config = dict(
    encoder_activation='relu6',
    decoder_activation='gelu',
    max_steps=2200,
)
Rows from block 6 of the text decoder of a small image captioner, named by matrix and row number. Rows with one number belong to one neuron. Each number is 500 + 25 x the weight over its row's rms, rounded and kept within 0 to 999. All counts start at 0. Numbers have three digits each.
After each neuron's rows are labels from the 100 texts, of 14976, where the neuron reaches its highest value: "tokens" is the input token at the peak. Only what is clearly more common there than usual is listed. The data: regions of photos with short descriptions (Visual Genome).
# fc1: MLP up (decoder.blocks.6.mlp.fc1.weight, 1152x192), inputs 0-191
# fc2: MLP down (decoder.blocks.6.mlp.fc2.weight, 192x1152, transposed), outputs 0-191

fc1.87:486460537509483562509496476450516469478522486543543513461494500546486523465441511508506523492517504479510458477509534465484494497502526522467471462469504520488490498477510497493484528474511495507507490487502535484501492497509504500494455512500521483483507516509545486544553496485495466499534488476502552453487541461467499461493486458546491465534515520519497460521503503502455516521516511500493549542508517476471485554501510502517491513475479504479523449473514487524484519503490477475522548469510490483502462512461526469491525504494510516537506503467517508447506489503570480504
fc2.87:486491513513534510516505505534490473485498483485467491492543473501504473516522502508520529515493509486492486445468498524519506522515464455529556485503527445457495514519505517495472526536475506453502461484499515538508514540480522513483501482496425451486440487489504493489479475511500528518520516472493510471517498487519548473479489495450486508487506493503534478482432504515542477497552498526515461538440486526488519516480511545473510483487497496491461507566486492534502469526510517548509481495534516489525471500513505507484509549530509462511476504469471493513473500499470521482
tokens: "table"; "short"

fc1.413:543483510422499513510474550501508515474454528516491516518460529550530526509489523525520503501503525513521517499521539453500505521526509491464460469488496538479471496468505520518494528518491488528510480522492546462537505519527487456486465477524515501465500496511512517485480510511508513524451485473508470509538486494507497492531508502489505531502491505485470475447472533530509524478506479520544482471492465503484533489492519499507505494484481506495478521455469508513465475535597506502500493453496493499512497497521522537540484461494528505520494476517527472423487509518531467509
fc2.413:524496515520496529493511483496514471495489487507505477491514430493508500453483527512499515531492504517452509528546511463502502423506477463518531503475515528455525468469509552501539463525486495473519488448477518487540526506441514528466482471503529513495441528518489503468543478464516515553497516523514516479443472468532468509474455526515535457512509474538526488490534499511475484488507519466513544523496496514499486476457476484514456516510526527509493492511489494506483523479525514498456496512490513509505487490514526493513485511508467481515513526462516522484529540532485494485
tokens: "plastic"; "glass"; "wine"

fc1.386:505472493484501494493509498503475495528500520526516525455511479499505466500561544512492503455526540522492512489505483527506514550512475491469489521514499487475463480480535526510509559509502533495499499516505511561479466506502507487461536556470471502542489494518510511510467524504483480495481513471499475474488422488491490502502509506490495520524557545479472514509504509493489495515519482535542505504525473500523550483502499542515514493490486463492493571506465497496476508519506504493489480469514521419488528525464562485560508511445497498506521520514498476527497533511495458512
fc2.386:496569512476536544496473476508499510521496506470474520489475468497518493484501502510500523514455458514462510524559535524536508520455525467543480495480524507491474473494501487480513496469519491498499523493479502459515485498476512500492474464500536538453467449519498498454497482491525532506515481467474541505513502507457498518510510492535540507483536464486510509510501519493514474473489536432506490484491478465531533465469506523490535523496529496484480504506510459491500478446551540495545495527481498537535529506462455484525435493485503491481517491484476496532483507505459497503
tokens: "a"; "is"

fc1.556:466481510502542504515492499507493550463500430525471503473525495439486581503468458516535469555508494500493498521465533477466485503496480516508495508500530506524482493502482549459467483499481472542517472527482526526479481483455459500437491512483526485489498487495511485528499478460505493488519544525510481457522501531474523500502494515511511486530506536478480509533531510503528495519503437453505524532524499495513500489464507464507485526483460505463488482503476460510495497522533515484535505478498517471516454509502494499508521498532500538435503481518467487490495466511495474517
fc2.556:501522503517468501493473437512504487510526549541524490507453476526489448494495501477463498434522496507517483506504498514453551505501506508496518499514485512520460524510477523515468488549532496516446520521518508481517468516459501490540483527478491481490526460533501472491527509529518459507502485466442518507505480493524459488484486518475483504483467478501519493473505476499434507492520479506547474483451469505504513491508545510471519482500559478481494449494535536489485479502460483511446512478541496506527549519496532511462483483510482528511532478482505480474510488500514464508
tokens: "red"; "long"; "short"; "brown"

fc1.514:477504525526452474504486501494473540543476483490507512547489474502498492507535438479486500522471504519477496466506483510494482547586499462466548521475489543523535467494498463534513489508433490527544482485471497507536496533440483525493472479511497509525481502511501524515495498505532557497463502457512507473461524483489492497548478514516513495512513527540551487517508524497490500477460533523515524504539469481523516457466555502505476529505497513507486484521545504533498513469486504491496504481489499479517502516495505520484518503486485554529478459462504528490504505494520521489
fc2.514:493501453466554521500518516503514573522515540501453503487513476541474530539482469506488461507521546486458509492446473491525489492492442500532495494485468535510512497508484442520495506522501505494528480496490472510559534491509542528520503512525473509537490459508520481478512483475491489530476519487458537456486518485513478547464503489472495513507506491499487495492487492508474455518528484522533474511551516508539495496490495484477548466496541508490521484509506496514478514480507443484542516503543529481531474500514500532518498489497540512499519557509505483471506491538512545487
tokens: "has"; "hand"; "is"

fc1.360:479535503493509507482498489502520522453499512519522493465478523505495517495518496535509478517503511505471483509517511464467465507472564505489512507509475488526513490531480469550510489501496516483515489463510456502504501489448416510460498486499510495522494445543584486468487506486529456490488485495472503496516521491511506548511524466486452486517519523541524499462506496533472519471466470454501541527497498502502494487575470477498464456494498460464521489509515535524537495485519520495511480432488515500505461508479505492500522500507506496503484539510527486496467543511529499475
fc2.360:511507453490490488491512482495460529536501488480467514503499488525481491557506542488484516490457493534494474491510527501490482486492542523509481510484548504479508508504505466466500483543490477514473529467517527508504535513489499490571492520463477486489532519552509494533492503476512520450511451504494517474482442488524494470489488466490471510490450523492484508575536448520532499503494536494505443488473536512487508480486544494540478524493493518511512479469511509540524501502521507505548525488516488503520455500487507517539474503499458491498490479503547542517561535526494473480
tokens: "has"; "a"

fc1.641:511506495494488495487526495496490507494487505496510503471460478499484513499458541520483470489540472517478474494504531450452492510484530530493502518513536478493469505461534461529524516488534504509472508506525497461485542514501463490476485526486481497504502486479473485518544497528475491525511514494479530525494533485501484472465533463514459493501531471462488500470483474494494517472462488529550490481534512526491469511469540544483463535507468439511488506526500459504526516526498574455480520538478528509503534477498561500479535516543460506516535470484487492481522476473492526443
fc2.641:514514515517458489508493484475491529501485498495442499519509502501518458499485514515504479471493466499499500503495548492522508516538504468462459506452468505482488486518488529492483509506474528492537469466514490549472483471488529518449500476524558464529530529490536501501437543474477475544509475495479507475486477505510498549507486498492499505486561529541491507504511505504526484557548476521531462556513469515454480466489452494483526505506491525513502495486534519505479502511484443498480536467513503510516473528486456484508492465454504478525499467486505482506464453503493532508
tokens: "kitchen"; "bathroom"; "ocean"

fc1.464:531512489483490457525500500496499500553510510489533535520475501502490498453517467545535513515459494501534508524490549503485488511522515514509489487524566479476442520452511488466476533505501504526505529470482495502520540510530492489504477497478482549498492519461476495477455482521487487541534502471525522526452472488517589467544486523500527507515470514497453483476495487515493474477489498502512553508529532517519485502496505533511449472510457488519481517493507480489480508515487458510482535516529523485457500448518469516506512488494482505496473521481481508494463469553533494501
fc2.464:491514505536521581520506478510475532471521532515495498473548473459444531484542486518487472505520516489485487482475506482454463475513470541510519499465520516545496502514442452513481525488493479516499460499486539443461495470501505471490516564544531497508488514495496466491485472512487506456526492494521527514482511525537482514498483492523499515473531511473524514485511472496508495530510513513484502482516503505463521541510506478470527494482514521464540506501488497535490497523499533486500493477487481459493522487472528527517510530539525518554503509495566528485508470504517442472
tokens: "is"; "laying"; "are"; "driving"

fc1.676:524499467495510441480476515495537528484507488476495450524469445553477513509511485519466507470503481517511519522479484539501509513553483513542512493502496482514482509478500494554492510512458496500507512494488492489475491482521478473512471526452499531472526471490544545494517534509508478525451469515528527509481471511516543529499470481484513477490473540469516527491510564439519466496477523525483483482468500507492484466529500484527533466463544486531504473540505530516485509531555541495497518511497519495494502512534499519464542503511500518522484462522479537524510460472506522532
fc2.676:486507473527539479500486520494504513468492494526464500503522497516498516515550498495487479484486517544523472463461526502516513418511521503512481491494511494480538499509525449520535494503445520519502506494487510474501471463520473485518497505478513580463512517525477478487497526504457568496508440491502520484476493548525497512476488569523511508539506525520490485517531516504503494506513452524538529484527512509493483508484521496486475540490522486480487492516514510471529490481514504447542469505579527489552504499525502479479503491509513527521473503486537501534497496498499478556
tokens: "building"; "shirt"

fc1.414:546507469479516550515526537512485490433479505491496508503501467534504539494527505548499529491499482484517540541528534462484558495515511489493496468493459534481469499508498492522508512440484461526516491524503532509494511488483520492467493492490494542484492498502509485525503511508520514501490476473478532540477487490517474509445539524507549470493466491518487504426466518513528509506537502496467472467489522501483513509500496518470498513504474564491478459472469489491494517489523457483548504498512461469499477507496519505520475489523515483537503522477450525481444501551529505541
fc2.414:507520477439500522512514531474490484491474526470516451487446491548496512507466534511493463541474498518499476502515552478502529441493522548523520500453514530487429506491518547486515523485511468506513512487504501486519499520497448498475459503521490518522504515520469523504473506472494505514515509540451517487474488519494543496503492529472482477519550469475509475521554498527523476433500480469547496466506499500501507526487481508509488499479533531478510505473444499513510527482531520489468521531510529521487486459516508506486518500513486516512460530500512468466465512531517475530
tokens: "plastic"; "empty"; "clear"

fc1.450:519489477483507531472519494490494512528503501525543464510520520523466534555480549432511476502487515497510531485503512543488502432505513534504495470517516482487475536456518477489536515484477519503474490504472478530489475481488546447513469485481526501487521515542504465459490461524540498516515499490503491487508497500467484525531485548467548485509539519510500524485482477535485483544508522492490530513537463502506545490488503505510509490499521504491492516471477462480473555503497540476478502489522503499462476476480450478460489512517516547457516477481483503443463516496472469501
fc2.450:502470516480525507510507485488494503475475495468498527458499520501472475492483477518487466519520542539475499508505550505513478400512521469526504483513506481491479520503505525519469481489499478453477492512455493526492535504489489487534511490481489477507471442487520498462521534500516473544477555525507477508487508445499509514497547520523466529477533511509523516521500477522483511507499470536558488471444481492453505479515506477547510517495473493526466489455466509493446458495530515509516480522483496551472519486547503491488532511484489506498514476459538478508520491512540484499
tokens: "of"; "white"; "roman"

fc1.683:530492475490483526540551553474492505491533535456506507523531453494499474547486516500538525517530491466472497519525510516508475518509504492468469496494504509502489524493485511523481515522468521456469500561559489501511489517492501497467449515509488513470508480506537476522493547468509492472488515477499489527526460509494498525528486495449505509528509523483520514502462508527473499504484484468493499461481436476513514480542495489484466494472498512472471555470456516464511458478539543541529461478505513503492492516471525488487494486529502484531476502520488516506473447559467486485
fc2.683:524501482487525479507511483487493485503495483466497532480448558500497467464494520483493501526449545477537460543513536532489511491533498471502479463500509514496537503502517519494521530503493469527496507464504487512488507508471469481544523523488490488590489488483481514491471471487554500486487507506503522487485475478490506520495498506505544480509519472488528507495529511498513532518529471505495551514492512529492493472499446533516457554471515512476487461471532505520456509540502483488543523542525498485549459471489531514502532481495520550501480494486492479454522521446542478529
tokens: "of"

fc1.109:495498494565515524468550498467480510477483512450498474515479466469528534502529507491566483481506495484486527471540515518468485543525521468536498487500549508501444532497502475540460472494478494490468524555516509465512558495484493537481494500499509506516523547530493536497497517528519493491486493481480472476524523518480509496468473526520480563463516502514515494496473503477497480498466473520491478510488503478469496510502479497486481475533480503484509510515511518495460467452511487497456496493533493473505479557436525504505466453488514530490513506476487512552535472514495528486
fc2.109:538480494422460483546483486509524501544462519557495500495515531485498427475517533483485468484490475529507527552490490482530451520525511497504514515475489483504452482465496503534500544472513507460509505472468515503501494499496511514541492486520495439489487490486494493487477461477488461490526458501512515479484479475475487505500551474439522487537476502479487494509486505493527496493500550487466502511528561543530476492470508471528478512479471510494488510497509492481511552535482502490494511488496522473520484484528486531471506531526461512470456492518486487498462512479478522475
tokens: "is"; "man"; "person"

fc1.330:522545529534501519488477504503509485503527535518524500487460451537448498520503496500511520502484496496496510484483501564482458545500510519472510469500524503464499433512487469550541507476474489507467498475526523515508491471465515484489512500492506508486527503553502490499551491467494545479481534491487480488501526512533509535529468503446531479529466473574497519487490478530525500537499498456469490506469476529536501504499491491462528456476477502472487524498523496509514464474502502498464474494477465507476497482509581512538493513491504503539448505454518503490514489500509489493
fc2.330:528528484468509472532498501473489515456483503508528500503539531503563494504484444490521468517486444477520491501493505506519509456509476523514522495477460507513475522492480478478509518532556483506486469507513530501491493466508485528494520540514544514494496518540487499559497513472499515509497524527517577477460502494528478503523501516492516506508498572459503457544532520460530486474427481501510542475478486484462505542489487474515487524472469488516502494471500505469460514506478514522501504532530507517496547552497496485477528450483494511491519515524482503522515535499518493510
tokens: "has"; "with"; "wearing"

fc1.110:494544519487485472501525459497504465471512499514538488479480504530504470509499470493536457503497535535509483528433531494514534532531509473477504514460452506454486481531480498494502499531485501514526495492498525510511530492490517498513483475481426507523516504496523545503498442490492536494521529464519518511534535529495510540470537488481484483511505543516490501524472496498500493506516519530526483482546514481466502487521466520542493450450494531526532492483499478550509479506477545502477528533476545488475517469531498493475505452492439503520474495514467522457514496533482481497
fc2.110:505499511465477509515526475482504465525478475494540463506527489515474497526467468518498494550520489511484529483454523496516437534505513513489489526484496505508523542484501469523490501528480493555506480527529502496527504484554522533473458517543559517513463476506502463541500461539467466463513489471465492501521500524495458507532475490497499477469488441472518507494528470503526486493509502523486505499519512513500517519452500499510519505517459534509532535505522536457485481490531506465504483490521515495533480516506528549474465532477465518496513539529449529466485543527527520521
tokens: "toilet"; "mouse"; "bike"

fc1.102:483513507487519507469519490462534496494539515497482500513469501534500477513521479542486502520438528446426535517505512515520513514491528516521478476500530469522477504493526454496478525492500470452513509447539495499499505516498503519512533535464509520489494538475465488523472468482523487485492544484493490501495515492481520463517539487483473487498488541536521482534494479564519495507485461450506475553495463502511492492482465442501457510530508526498493502520514542489483521517491539492475527493486551493509505527449526459463448516498465524490490500488522537520489494473485524501
fc2.102:503471476539467499477514494491516492493457517496522485476484501481472501483507556507479492504579507566485481500457509527488477545475508469518480526467506528452510512502525501551499455508494569515489512512492529513497496497454518526494499494492535496500460486551536525508486485475480452484514434516548529506480470495503463496446499534519529463513536501517510436457521510502498496516486482514474537500494533491491502521457498506506505507458468472488463483477479485505527469488499506511502532518518475519492449492492498501525549524492536467496507486486498488508500469515515517490
tokens: "man"; "person"

fc1.354:546508480504471497472470496493505472488489526526507461495545524514496506495486510462527498536532519535468479499467521491509511501438513541500480488493506513509467506474520471469527498459506527483495480472514501499483521535485473463480495509481496501513523529498489492534501536493486506451450463442475500481530491531549495481531510529543492467504511523508527467477476526502526467547496556529509503476482445499457516535546540504515491511515457441438506503531513489487505487519512468482481468526475478499499469507480488483508495506481497543546483533464534485518480500478524482521
fc2.354:482535538534516506511516500475486485534535478460522517541484475426510506519511502484514468515506509502477514506524431498520477472564502477514494500483519491491465481474479466494478496491484487462473509522508488482499519510507514515465490431462507470497501495458506487472537476531501448498468501520490485514488504480520434509479477494482462508491488498453480524484485504500496527498493470479512489456483526469474486468469465486511465492533476531532479483517496488484494503482515465456473498510539502476500534491547520491502541472489501489445539457478534518455478514458461480506
tokens: "table"; "field"; "counter"; "bed"

fc1.572:507488478495527547496467515455530506488508516543493521430519505490539440482482469510529487497524498511512500556507482531497499484488458516498492472488498513506485490486458532538492463520463468450498518500453477530509496516484502505472455542470485448509496522486475495533497459508491555479501478509469463493530485503532480516487503497458489490496548487545502532487458494468515519491456515519485512514527471532488480466483500483482512503512477496553493494520463512538527462498476506517496501517479525518512449506483526450546510531514504523516491535454506506522537489481513529511
fc2.572:513463553518436503504491538495499459492512477512512503483459509560514512479476519505530517502483512521522476521446534479508529459499503519521481507513467506482509554507533474510507535513558458519498495542519514489533501478519469531525538470470512490489506494514494471496508528544501470519479526500511489511485472473490447508569498482547532533522492475502494498494526525527497508535477502502533561481518544457530527515504521505551469461497505526471530484470515506528511497538488529488498471510478521455527469536487493509528476507515506515476483492492505526529501486518468509519
tokens: "hand"; "phone"; "hair"

fc1.381:456454520504479491529491485478529511530533479526493526460505503478514506474468467502510471509536507479530481491527540432485477490499488535511504491520483502491494504526488515525475531508510504487493507525465479481521499540500530539498501501555500423508480531492494500542494493468496476517546449484477463518490478505538461511479489518497479460512526488536475504526486488499513509496487492486451494559512470517513516525492538513489508514506464483504493520520511556529520544495537498543460531443497512490499495461516498491509488480526538554490479503503486481493553545537536483517
fc2.381:488504502533514490522462499491527484470521477504485516474511504495483484521519538487485489510501525483487458467455513510499514414475493494466476503512485528477480502483561429505554462499469471464499466471502527486510457521511516520500500494514472491467527478502461474462517523485511487472490507498509514494517491548483511489496501515505485531510471485480537502505449479523502482481488505524519498510505540516509525538468529482474526520481562491483474460471498464529518492513484501476536473497483525509487445508507507512547458518499480441535494541452517555519510470493534502510
tokens: "hair"

fc1.579:519507524494505503469467495499519501484443487487518474487533483477542504508543468475533472465528544530511527506502520479518483479522537438546498451510484491453460506445523505538493505505538512501490526495477497513500544523467512518496460511531530494525518522538491479470505492487526511513469514467486480428524526491500470537495488502500516464495506497473517498528461486524502521554472454501504517516473515519513502504497483485491481499528518512464450457500474519491529487550481473461495471513512488468473446524510486502494554462499494521531456502485531496515500497514475525487
fc2.579:508486496494483480526518439530494524511498518509495515505482510482506499498474527475486484546477551518514493512481515502484495533517544495523532464479502469505526521512520574512512480475498502509528503525480455491473485484537491504526477511419494477494517500504525496555528496520483468492467474491489480495500497480490541511503522546511519491510520505540480500500505490485509462526519533487521504482492498463545520507471505473566502540549528545517522486467554504514477533516532521490496491466484524471534525436494483516522512539495510544488500528477502537479501486484489577517
tokens: "man"; "boy"

fc1.521:468523490496501484485483475483483521517514518449548476471513514474481484477500503511509563492485516494505491478503468513514460505478504509522533460530511478502459506497493485469508538482475533461498498490492461526504495511491478539473517538480454492524507490481532467490462490494479514496486504509495486484520500503465508516524495510493500462515525544467524483515469529561500462495501490452472508465551464471465497449537497475525506531514520509558429500531468481494503498536499505505542467505495505510509539514468519512511530496456517454500486543420507509499479540516518515497
fc2.521:526546509495472500504464518541503469527528540538448519551452483510507481522531450494445498537485481495522499496543504454521491521477525490563490510532481520489499488498500506567502522515519479529499477524517529505500476497503449507485508511489537496458504507521547491505503494504519527515467482487489540481473523509503471486502498472481475557520516501515452544522509488507480496474479525531493486549488545498533538536484464491487517481465500488459537509465516480494512472517527508484502482476499456481504502528510518490529492523544501487508486525550502510534555527481508495488
tokens: "has"; "with"

fc1.169:517532516512509442509469514459474513509505437495466505533469476547462501495513465512507511502519498523469495514512498514488505486532500478553503468494476504488530505453532542473471523504475454548511461501488489529499483533525505527509493509537480509517510482470508483516518508510502473541522504460513499525500512482511466498553522568512525449514496451468510457462511475482515513512474530501503507491496484511502483519501497459496458515523498557485533475485520452503493528468540479480514515510532485461462524546554526520485507498487477479469468493494490480510512551484522501504
fc2.169:489472466479479542495558503500475508494450522490509499529456505532487470475515539541517510444470542503514477458513513493514491474525506480491492487500545484534449474481528574460518483495482469536509492492471508525484524482518526473492496504451514477505501481467453520503552500490464501477509497442500490476487498489492491504489558512466502513516445501495481531485497480504480506485555496502509530503492457493490495556501519490508493484496510468500474485528502517475505471470533480548491476498453555490509495487497515469514469511500460497543479519472516496479481499495537495545
tokens: "red"; "black"

fc1.315:509521515476523470518504507472475498492530474521487502473513476530475433534527551504502512515506500471468526487472510490473472522496493467494508496511462506495466510499502523487505507515475508516521463523434462513531500529478455522521510499504453511484480525517529530504478498463517499490484503483551478475513489477524502537507564551507505468519483521513547473454492492488495531494532538457514463523515498471485487468450502525519506497466505490500511532508499495507483527563546564470526456515502512481503474515464491481500520466477457500566525497507481523538522512504495500501
fc2.315:484544505524505527465519514524527525495497513487502512485495508493515493533486474483515481515491490506565540505455468481530531517514508547442474516439521516486520521462521505480488450498480458499474496484554483481486482481494501479496452536510546494469507519493453478524529494505452476515523466473475511495489525483468487511526479468501469489456469508494518472513455481515507517504540537522461478468489549506474512480472520511501471473469545505478511517540504503495524495501486464508496517515478515527475536532500536511533490515514451467510508529509466516458454501480493545502
tokens: "hand"; "front"; "back"

fc1.752:557498519492499463524515533481541507494468496485518530539515538519527523457502478517478504510519535466512475491506493462527529507495533489477491502492500531491448515459521490522532497501500525535522530460495503452542471519522465560440469531497505498513501520466492505471511489517511494536476511517490439523522493462502507486545519486464527517510497421539469500477536483561528469533487517486485508478523495513513533518506438485507473482520488513507481489511493473468514530498509506494485502506481491485484480491519514465510511503502508449514514519517504541499540545502510453486
fc2.752:510500537453533493483471487478541493475506453508492497539519496492519492520494519554529503477512501511500515501489521500507504503469477479514484448482487537470488534463481491520456484486475511481520503451486477489510467483543509519478479549506456496495508513496495487502528494485463509516506513491522531510514530515559525464488487497547486487487498479496489514502531493542501470504495506508493531430505515519490503493477514492436489507473550449483538496498484473502445520489551501496472533506449490504544496538507504522570527470502524497478463554538486537499499519501502453521
tokens: "plastic"; "trash"; "parking"; "power"

fc1.36:490494506481482446543510545492478491488464471515544516484520505540519510486534457494491514501553455438466496499519499485476469496515526441504464542468542472495517507493528520469501494464521519504529508507518521461522484511482476492484512520487513521546486516510462538495502509441513528526503480522531498507473497487492519529511509501554501458513458478470471527508463480522516487478463544481523470494495466482523510515493476490491491499545529489502510502522531460513521513513503510443468524497488486535458501536438543489502539499525502480496507544470504467497498497500501491468
fc2.36:508480517475492480488523520465571487503484529487540518495484510505516488511512543494529480478502506544507485498506513497509475492494482515503509467518445508491454516521479547512479521474503485502520484504517492552507481506531471475518478493536540469517472497477528494488505490513520512467532489449477492501549485556534427496527510483505485443477501473543518473462554530497483493466453459492455568505521509495465494506513549486467526458498516509471504494484492511506478525536510512543508438515510536515500482499509527522525489513518519511512510493488493520521526555501501506482
tokens: "red"; "color"; "pink"

fc1.149:506524539533523539450506503520462493501515556505534465478519467478498489535539525520544483507509520495482451494470470502479554554513493479509513466494464518495479526512463504491530482503547523537480482503479471529441465505480500465483473533499472499497459513433474483498520489528460501521488480474456502470530510501495546526491481538510493503531515536476494483543495479530490480523515529519511510482530505483479494501470458471519512473470534524498471501488511502543495523461533516486487484472456508503480485490467508538503504509503510505506569503514503469496487467515514507482
fc2.149:478509439490494516532530513473522506530512542518530507510546516505470526506488500498478469500533515482479508479505490510513500509540452520470528500490508509467508527498505493529508504529509569509453497492552543523510496525512504482509528467487456503515498470502464483536525494500494520485490540512515531528508539485559500469511530479483520469530505512480518508517461499513543511450527492495470494512534508529518503501522488477514523529504487519536519517527447519501507448495431537509532461533543481471487502483500420492511487510504518518507445516532484531499509486501506537517
tokens: "building"; "tree"; "giraffe"; "dog"

fc1.614:494495514527526512485495478455495502491485512468525496537509477528525489506511465519464487436495470461459494518529565496484492488488496528529472441520525539475476480527505486489494476535467516484502461520537503471519513519471490541489491532528484531490485472493551520520491523499497477458495494462525528476486520512471522465482468534506478489509509514490501478483464480470549479514567464472482496463496475519493516514509465504491490521444548486470493492513515511535488491505522501497510554458516508490511537523486546462476489529485518504489537528518508485563521488510487520483
fc2.614:512486485445473518491496536550403479484506472479494493462493478516492514499476506481473529475519469487480475504520522515471491497522517523517522498492495472496521517468518511484478494465478569503440512449509508535527510517508496526563494505450528531483515520516473445493467496462491526446499530488515516513460513496516489485512467492508528494536491492466496513529512506513498494518500521521460488486476512551485539503452505546492501524518505506530527532463504485488531530472520487495479507463488491478541527485514524541513543496499519472473481455481502495509469524482479506513
tokens: "of"; "gray"

fc1.107:517488483453504502502511541514463488445460506501489543469486486495484519489482523478485466480502482557489494473570465475469519527497481499450540486503529508534487501505487475528487505464504486529518528486498505495510496530460501510480492512470510474510505523522509496505490483524504472552484479518490462528508524513501537475459502521509449509482484463498526463478534519482506468526452503487518484497542498499510514516506511478549475534523525552450499490448467470514503522505531526468470555518435485453524528505481482528464495462493501482493506510485482518490492457514513527490
fc2.107:499491497455505526529532535527518452480505493490442496496511505495477524545495450542481481518480501463526527531555578507518500515501528474503486529469480512477516500494530493496468520534499489498460483477509539498495485488505508496490477476492488486494492543487499528503515515473547517471524510505468518473458483487561494505513515476500495457514502485520484517512547510530505490469520489551514507530506451498502445465468479481497501521532541509498501539520504509489466539507521489520494486453530529513464506430493532481528497492475498439500469473474515518487483531497527505523
tokens: "plastic"; "wine"

fc1.453:499517486462508518478495511491490486498486469512487557507513502539507501520497483486525481456496528491510493606482536475492531502517477500485465517503490494493519445489495496534495415522498499507495500493475494489530541473492499499481473505496539525503472504489513544525512471498471527446442528518519482506519503528491471499501500528569506472479471496539530499459499475487508536480458520533525433496498499496478530498508471478508492537526493539515493451491515508492522471535492495499512480502474472536519483470503547498470487481524483510478504528531516477472510542506522470492
fc2.453:494553478536467511499554520473449514526474506498509491497499500522514523487462495518477493474508462524485514533485534504496507542517546516462506516495564478468459476570521517527464496460477508537492505534450483487500480535529502505455499516467526506500486535504541519523536457537497533466503479518507494461504535536497506503508472516518513491500531493523507468504546478480509460436506470484503481496532547501520517514482464471526460465508512517500481504503519483484507509511519519483468531513496508491476488463469476503511540532496467480469495517518477503476467524524469522484
tokens: "toilet"; "paper"

fc1.38:479491501471509484482455461453532528488494484487459497512482497514463508500529538503529537500490479505487467546515551493463528542505500483513484484533493463504495473497556539463476490463534528550528562443530541507527533508526489496527508474502507485509505467473465479534530484461519553507531492518542494473461488492523483502500532522535491477488494483560509449498488490469518504480531484510535503514472505524511514507477507495498482504486502479473492491472537446542529527515491486494475477499473510556499496507497540502542489518501499523471507497479500479514481512461481503488
fc2.38:505446491506495515524482482560499482505490495487517478512481484519531482517505466480494537529524545502458533516477498500484485465511508494535494506534435478503485508524471615469450541489479461526512477498522509507494445494507471434539502463553532523530496473493514468506491533522551496508468505486499508502543465500477494511538513515526482495492501498480513500471463504510451512461529511508454517490474508500500512520499517484483495482497463532508470517520516527483480527530530455500466508498517537490500497502502505526492506519503490472469496508503515461506529495513535497501
tokens: "red"; "yellow"

fc1.185:482491455475476536487460526451480502495523521488493479522527482517495464498451509538546470506517474527481488474475489458470503515528512496519461487484496525515479490534457480499471497497530515492542481495519503523466463444480527531523502494499461476521490476517483525511461494494481519532515519538532492518460444507508498493522495508586528479480510493500483485509468514482499497471503502534505471547501526457494495493525462517499473517502507455510477519531476468525463511538506514522510496496493512477503503501488493534492498512482477519530562463476475514419494539499521472505
fc2.185:546490493511494496488509460504489487457481476438513511524486484523515465525478538479541496491546459491492516492479509497459468540471492523493490537505520463497481531536501472518514542496511502508511483469465494475512513476515515506519505536502505484569479562496474484507476505510492539552497524517469569501507498523473505539451547457512502510510484537512493500531475543493471522490519512529449502489531473478504497516507472502499502539483473536524536474507521526513521453518503525455527465469501513489540477490477482520470499505537497539487481505505482521551498486492479484498
tokens: "toilet"

fc1.709:500501512488539555542477491477523486495504499518497539489506473452513474488508457544498494471468531460471503521450469490472505529506474527518505472514467485538474508518470497474507502488515543495490532537470528513559492491467503488530499498507529500475476513499509553468522487527485515474531492516463510533498470544538484500508496511523527456511500509472501487513516501527519501502497495458532500493550491440484485502479508519472539458493505491474481497490469501557524484465532531487478538460498461495501480503452492431507544509528492531493534485518521480507498479520525541520
fc2.709:465467473516495490533538503489499463476501520495502498520489516492492518512517527503505523482502479499535521489507520523502482457525510500455534492498537522558465488465481439514483553464500466505515555518533506521470484501527505493492496465535480498499510472462536470485466491474527482484426527478492476497514532511494492482514537528497476567493520490495528512522488504476520482513475476527496477485477491519536523498512530458493460533482458521559495494518526523483482512567476500503526487496482533481481475501520525574507518492544505535508484494458465519511506508501492530508
tokens: "building"; "umbrella"; "tracks"; "clouds"

fc1.208:481539469511498534507480520492497483485499484477552539475484510515484506494503501529503489473491476492484522502459501513497470494520496472517476466504496463473483565496457482518519534532505530471497477480563553533506519489492477512495451481514521466487503456500487493521447541482451504500487530472507489508509523524469513498509519537523535472505487452497485488500467525514489510524489436490488495479556486514494500532502464506492532488509533514473445520481489508465522508476488525512504463516491473453538545486548548498542542525536521509523529492516486518494462495465505515530
fc2.208:470511484433493475498500511539476541507528498433500464524489468456480483500506476467519496520489510499504492492532487509529478479504488503470519505505510525531485474477509519490501526489528504511543476521545461493519459518511531478488460508493500508516517513498482480486534496495561509544510467516448504503482496492556498487531512519515504487459521533478484532549478537431496485488450524532497502504450498478496480516511487481444519505507504502532457464508515469514516513497457490493533540457502498528487483464460463502482485490472489482526491543484460507498454519491514535482
tokens: "has"; "with"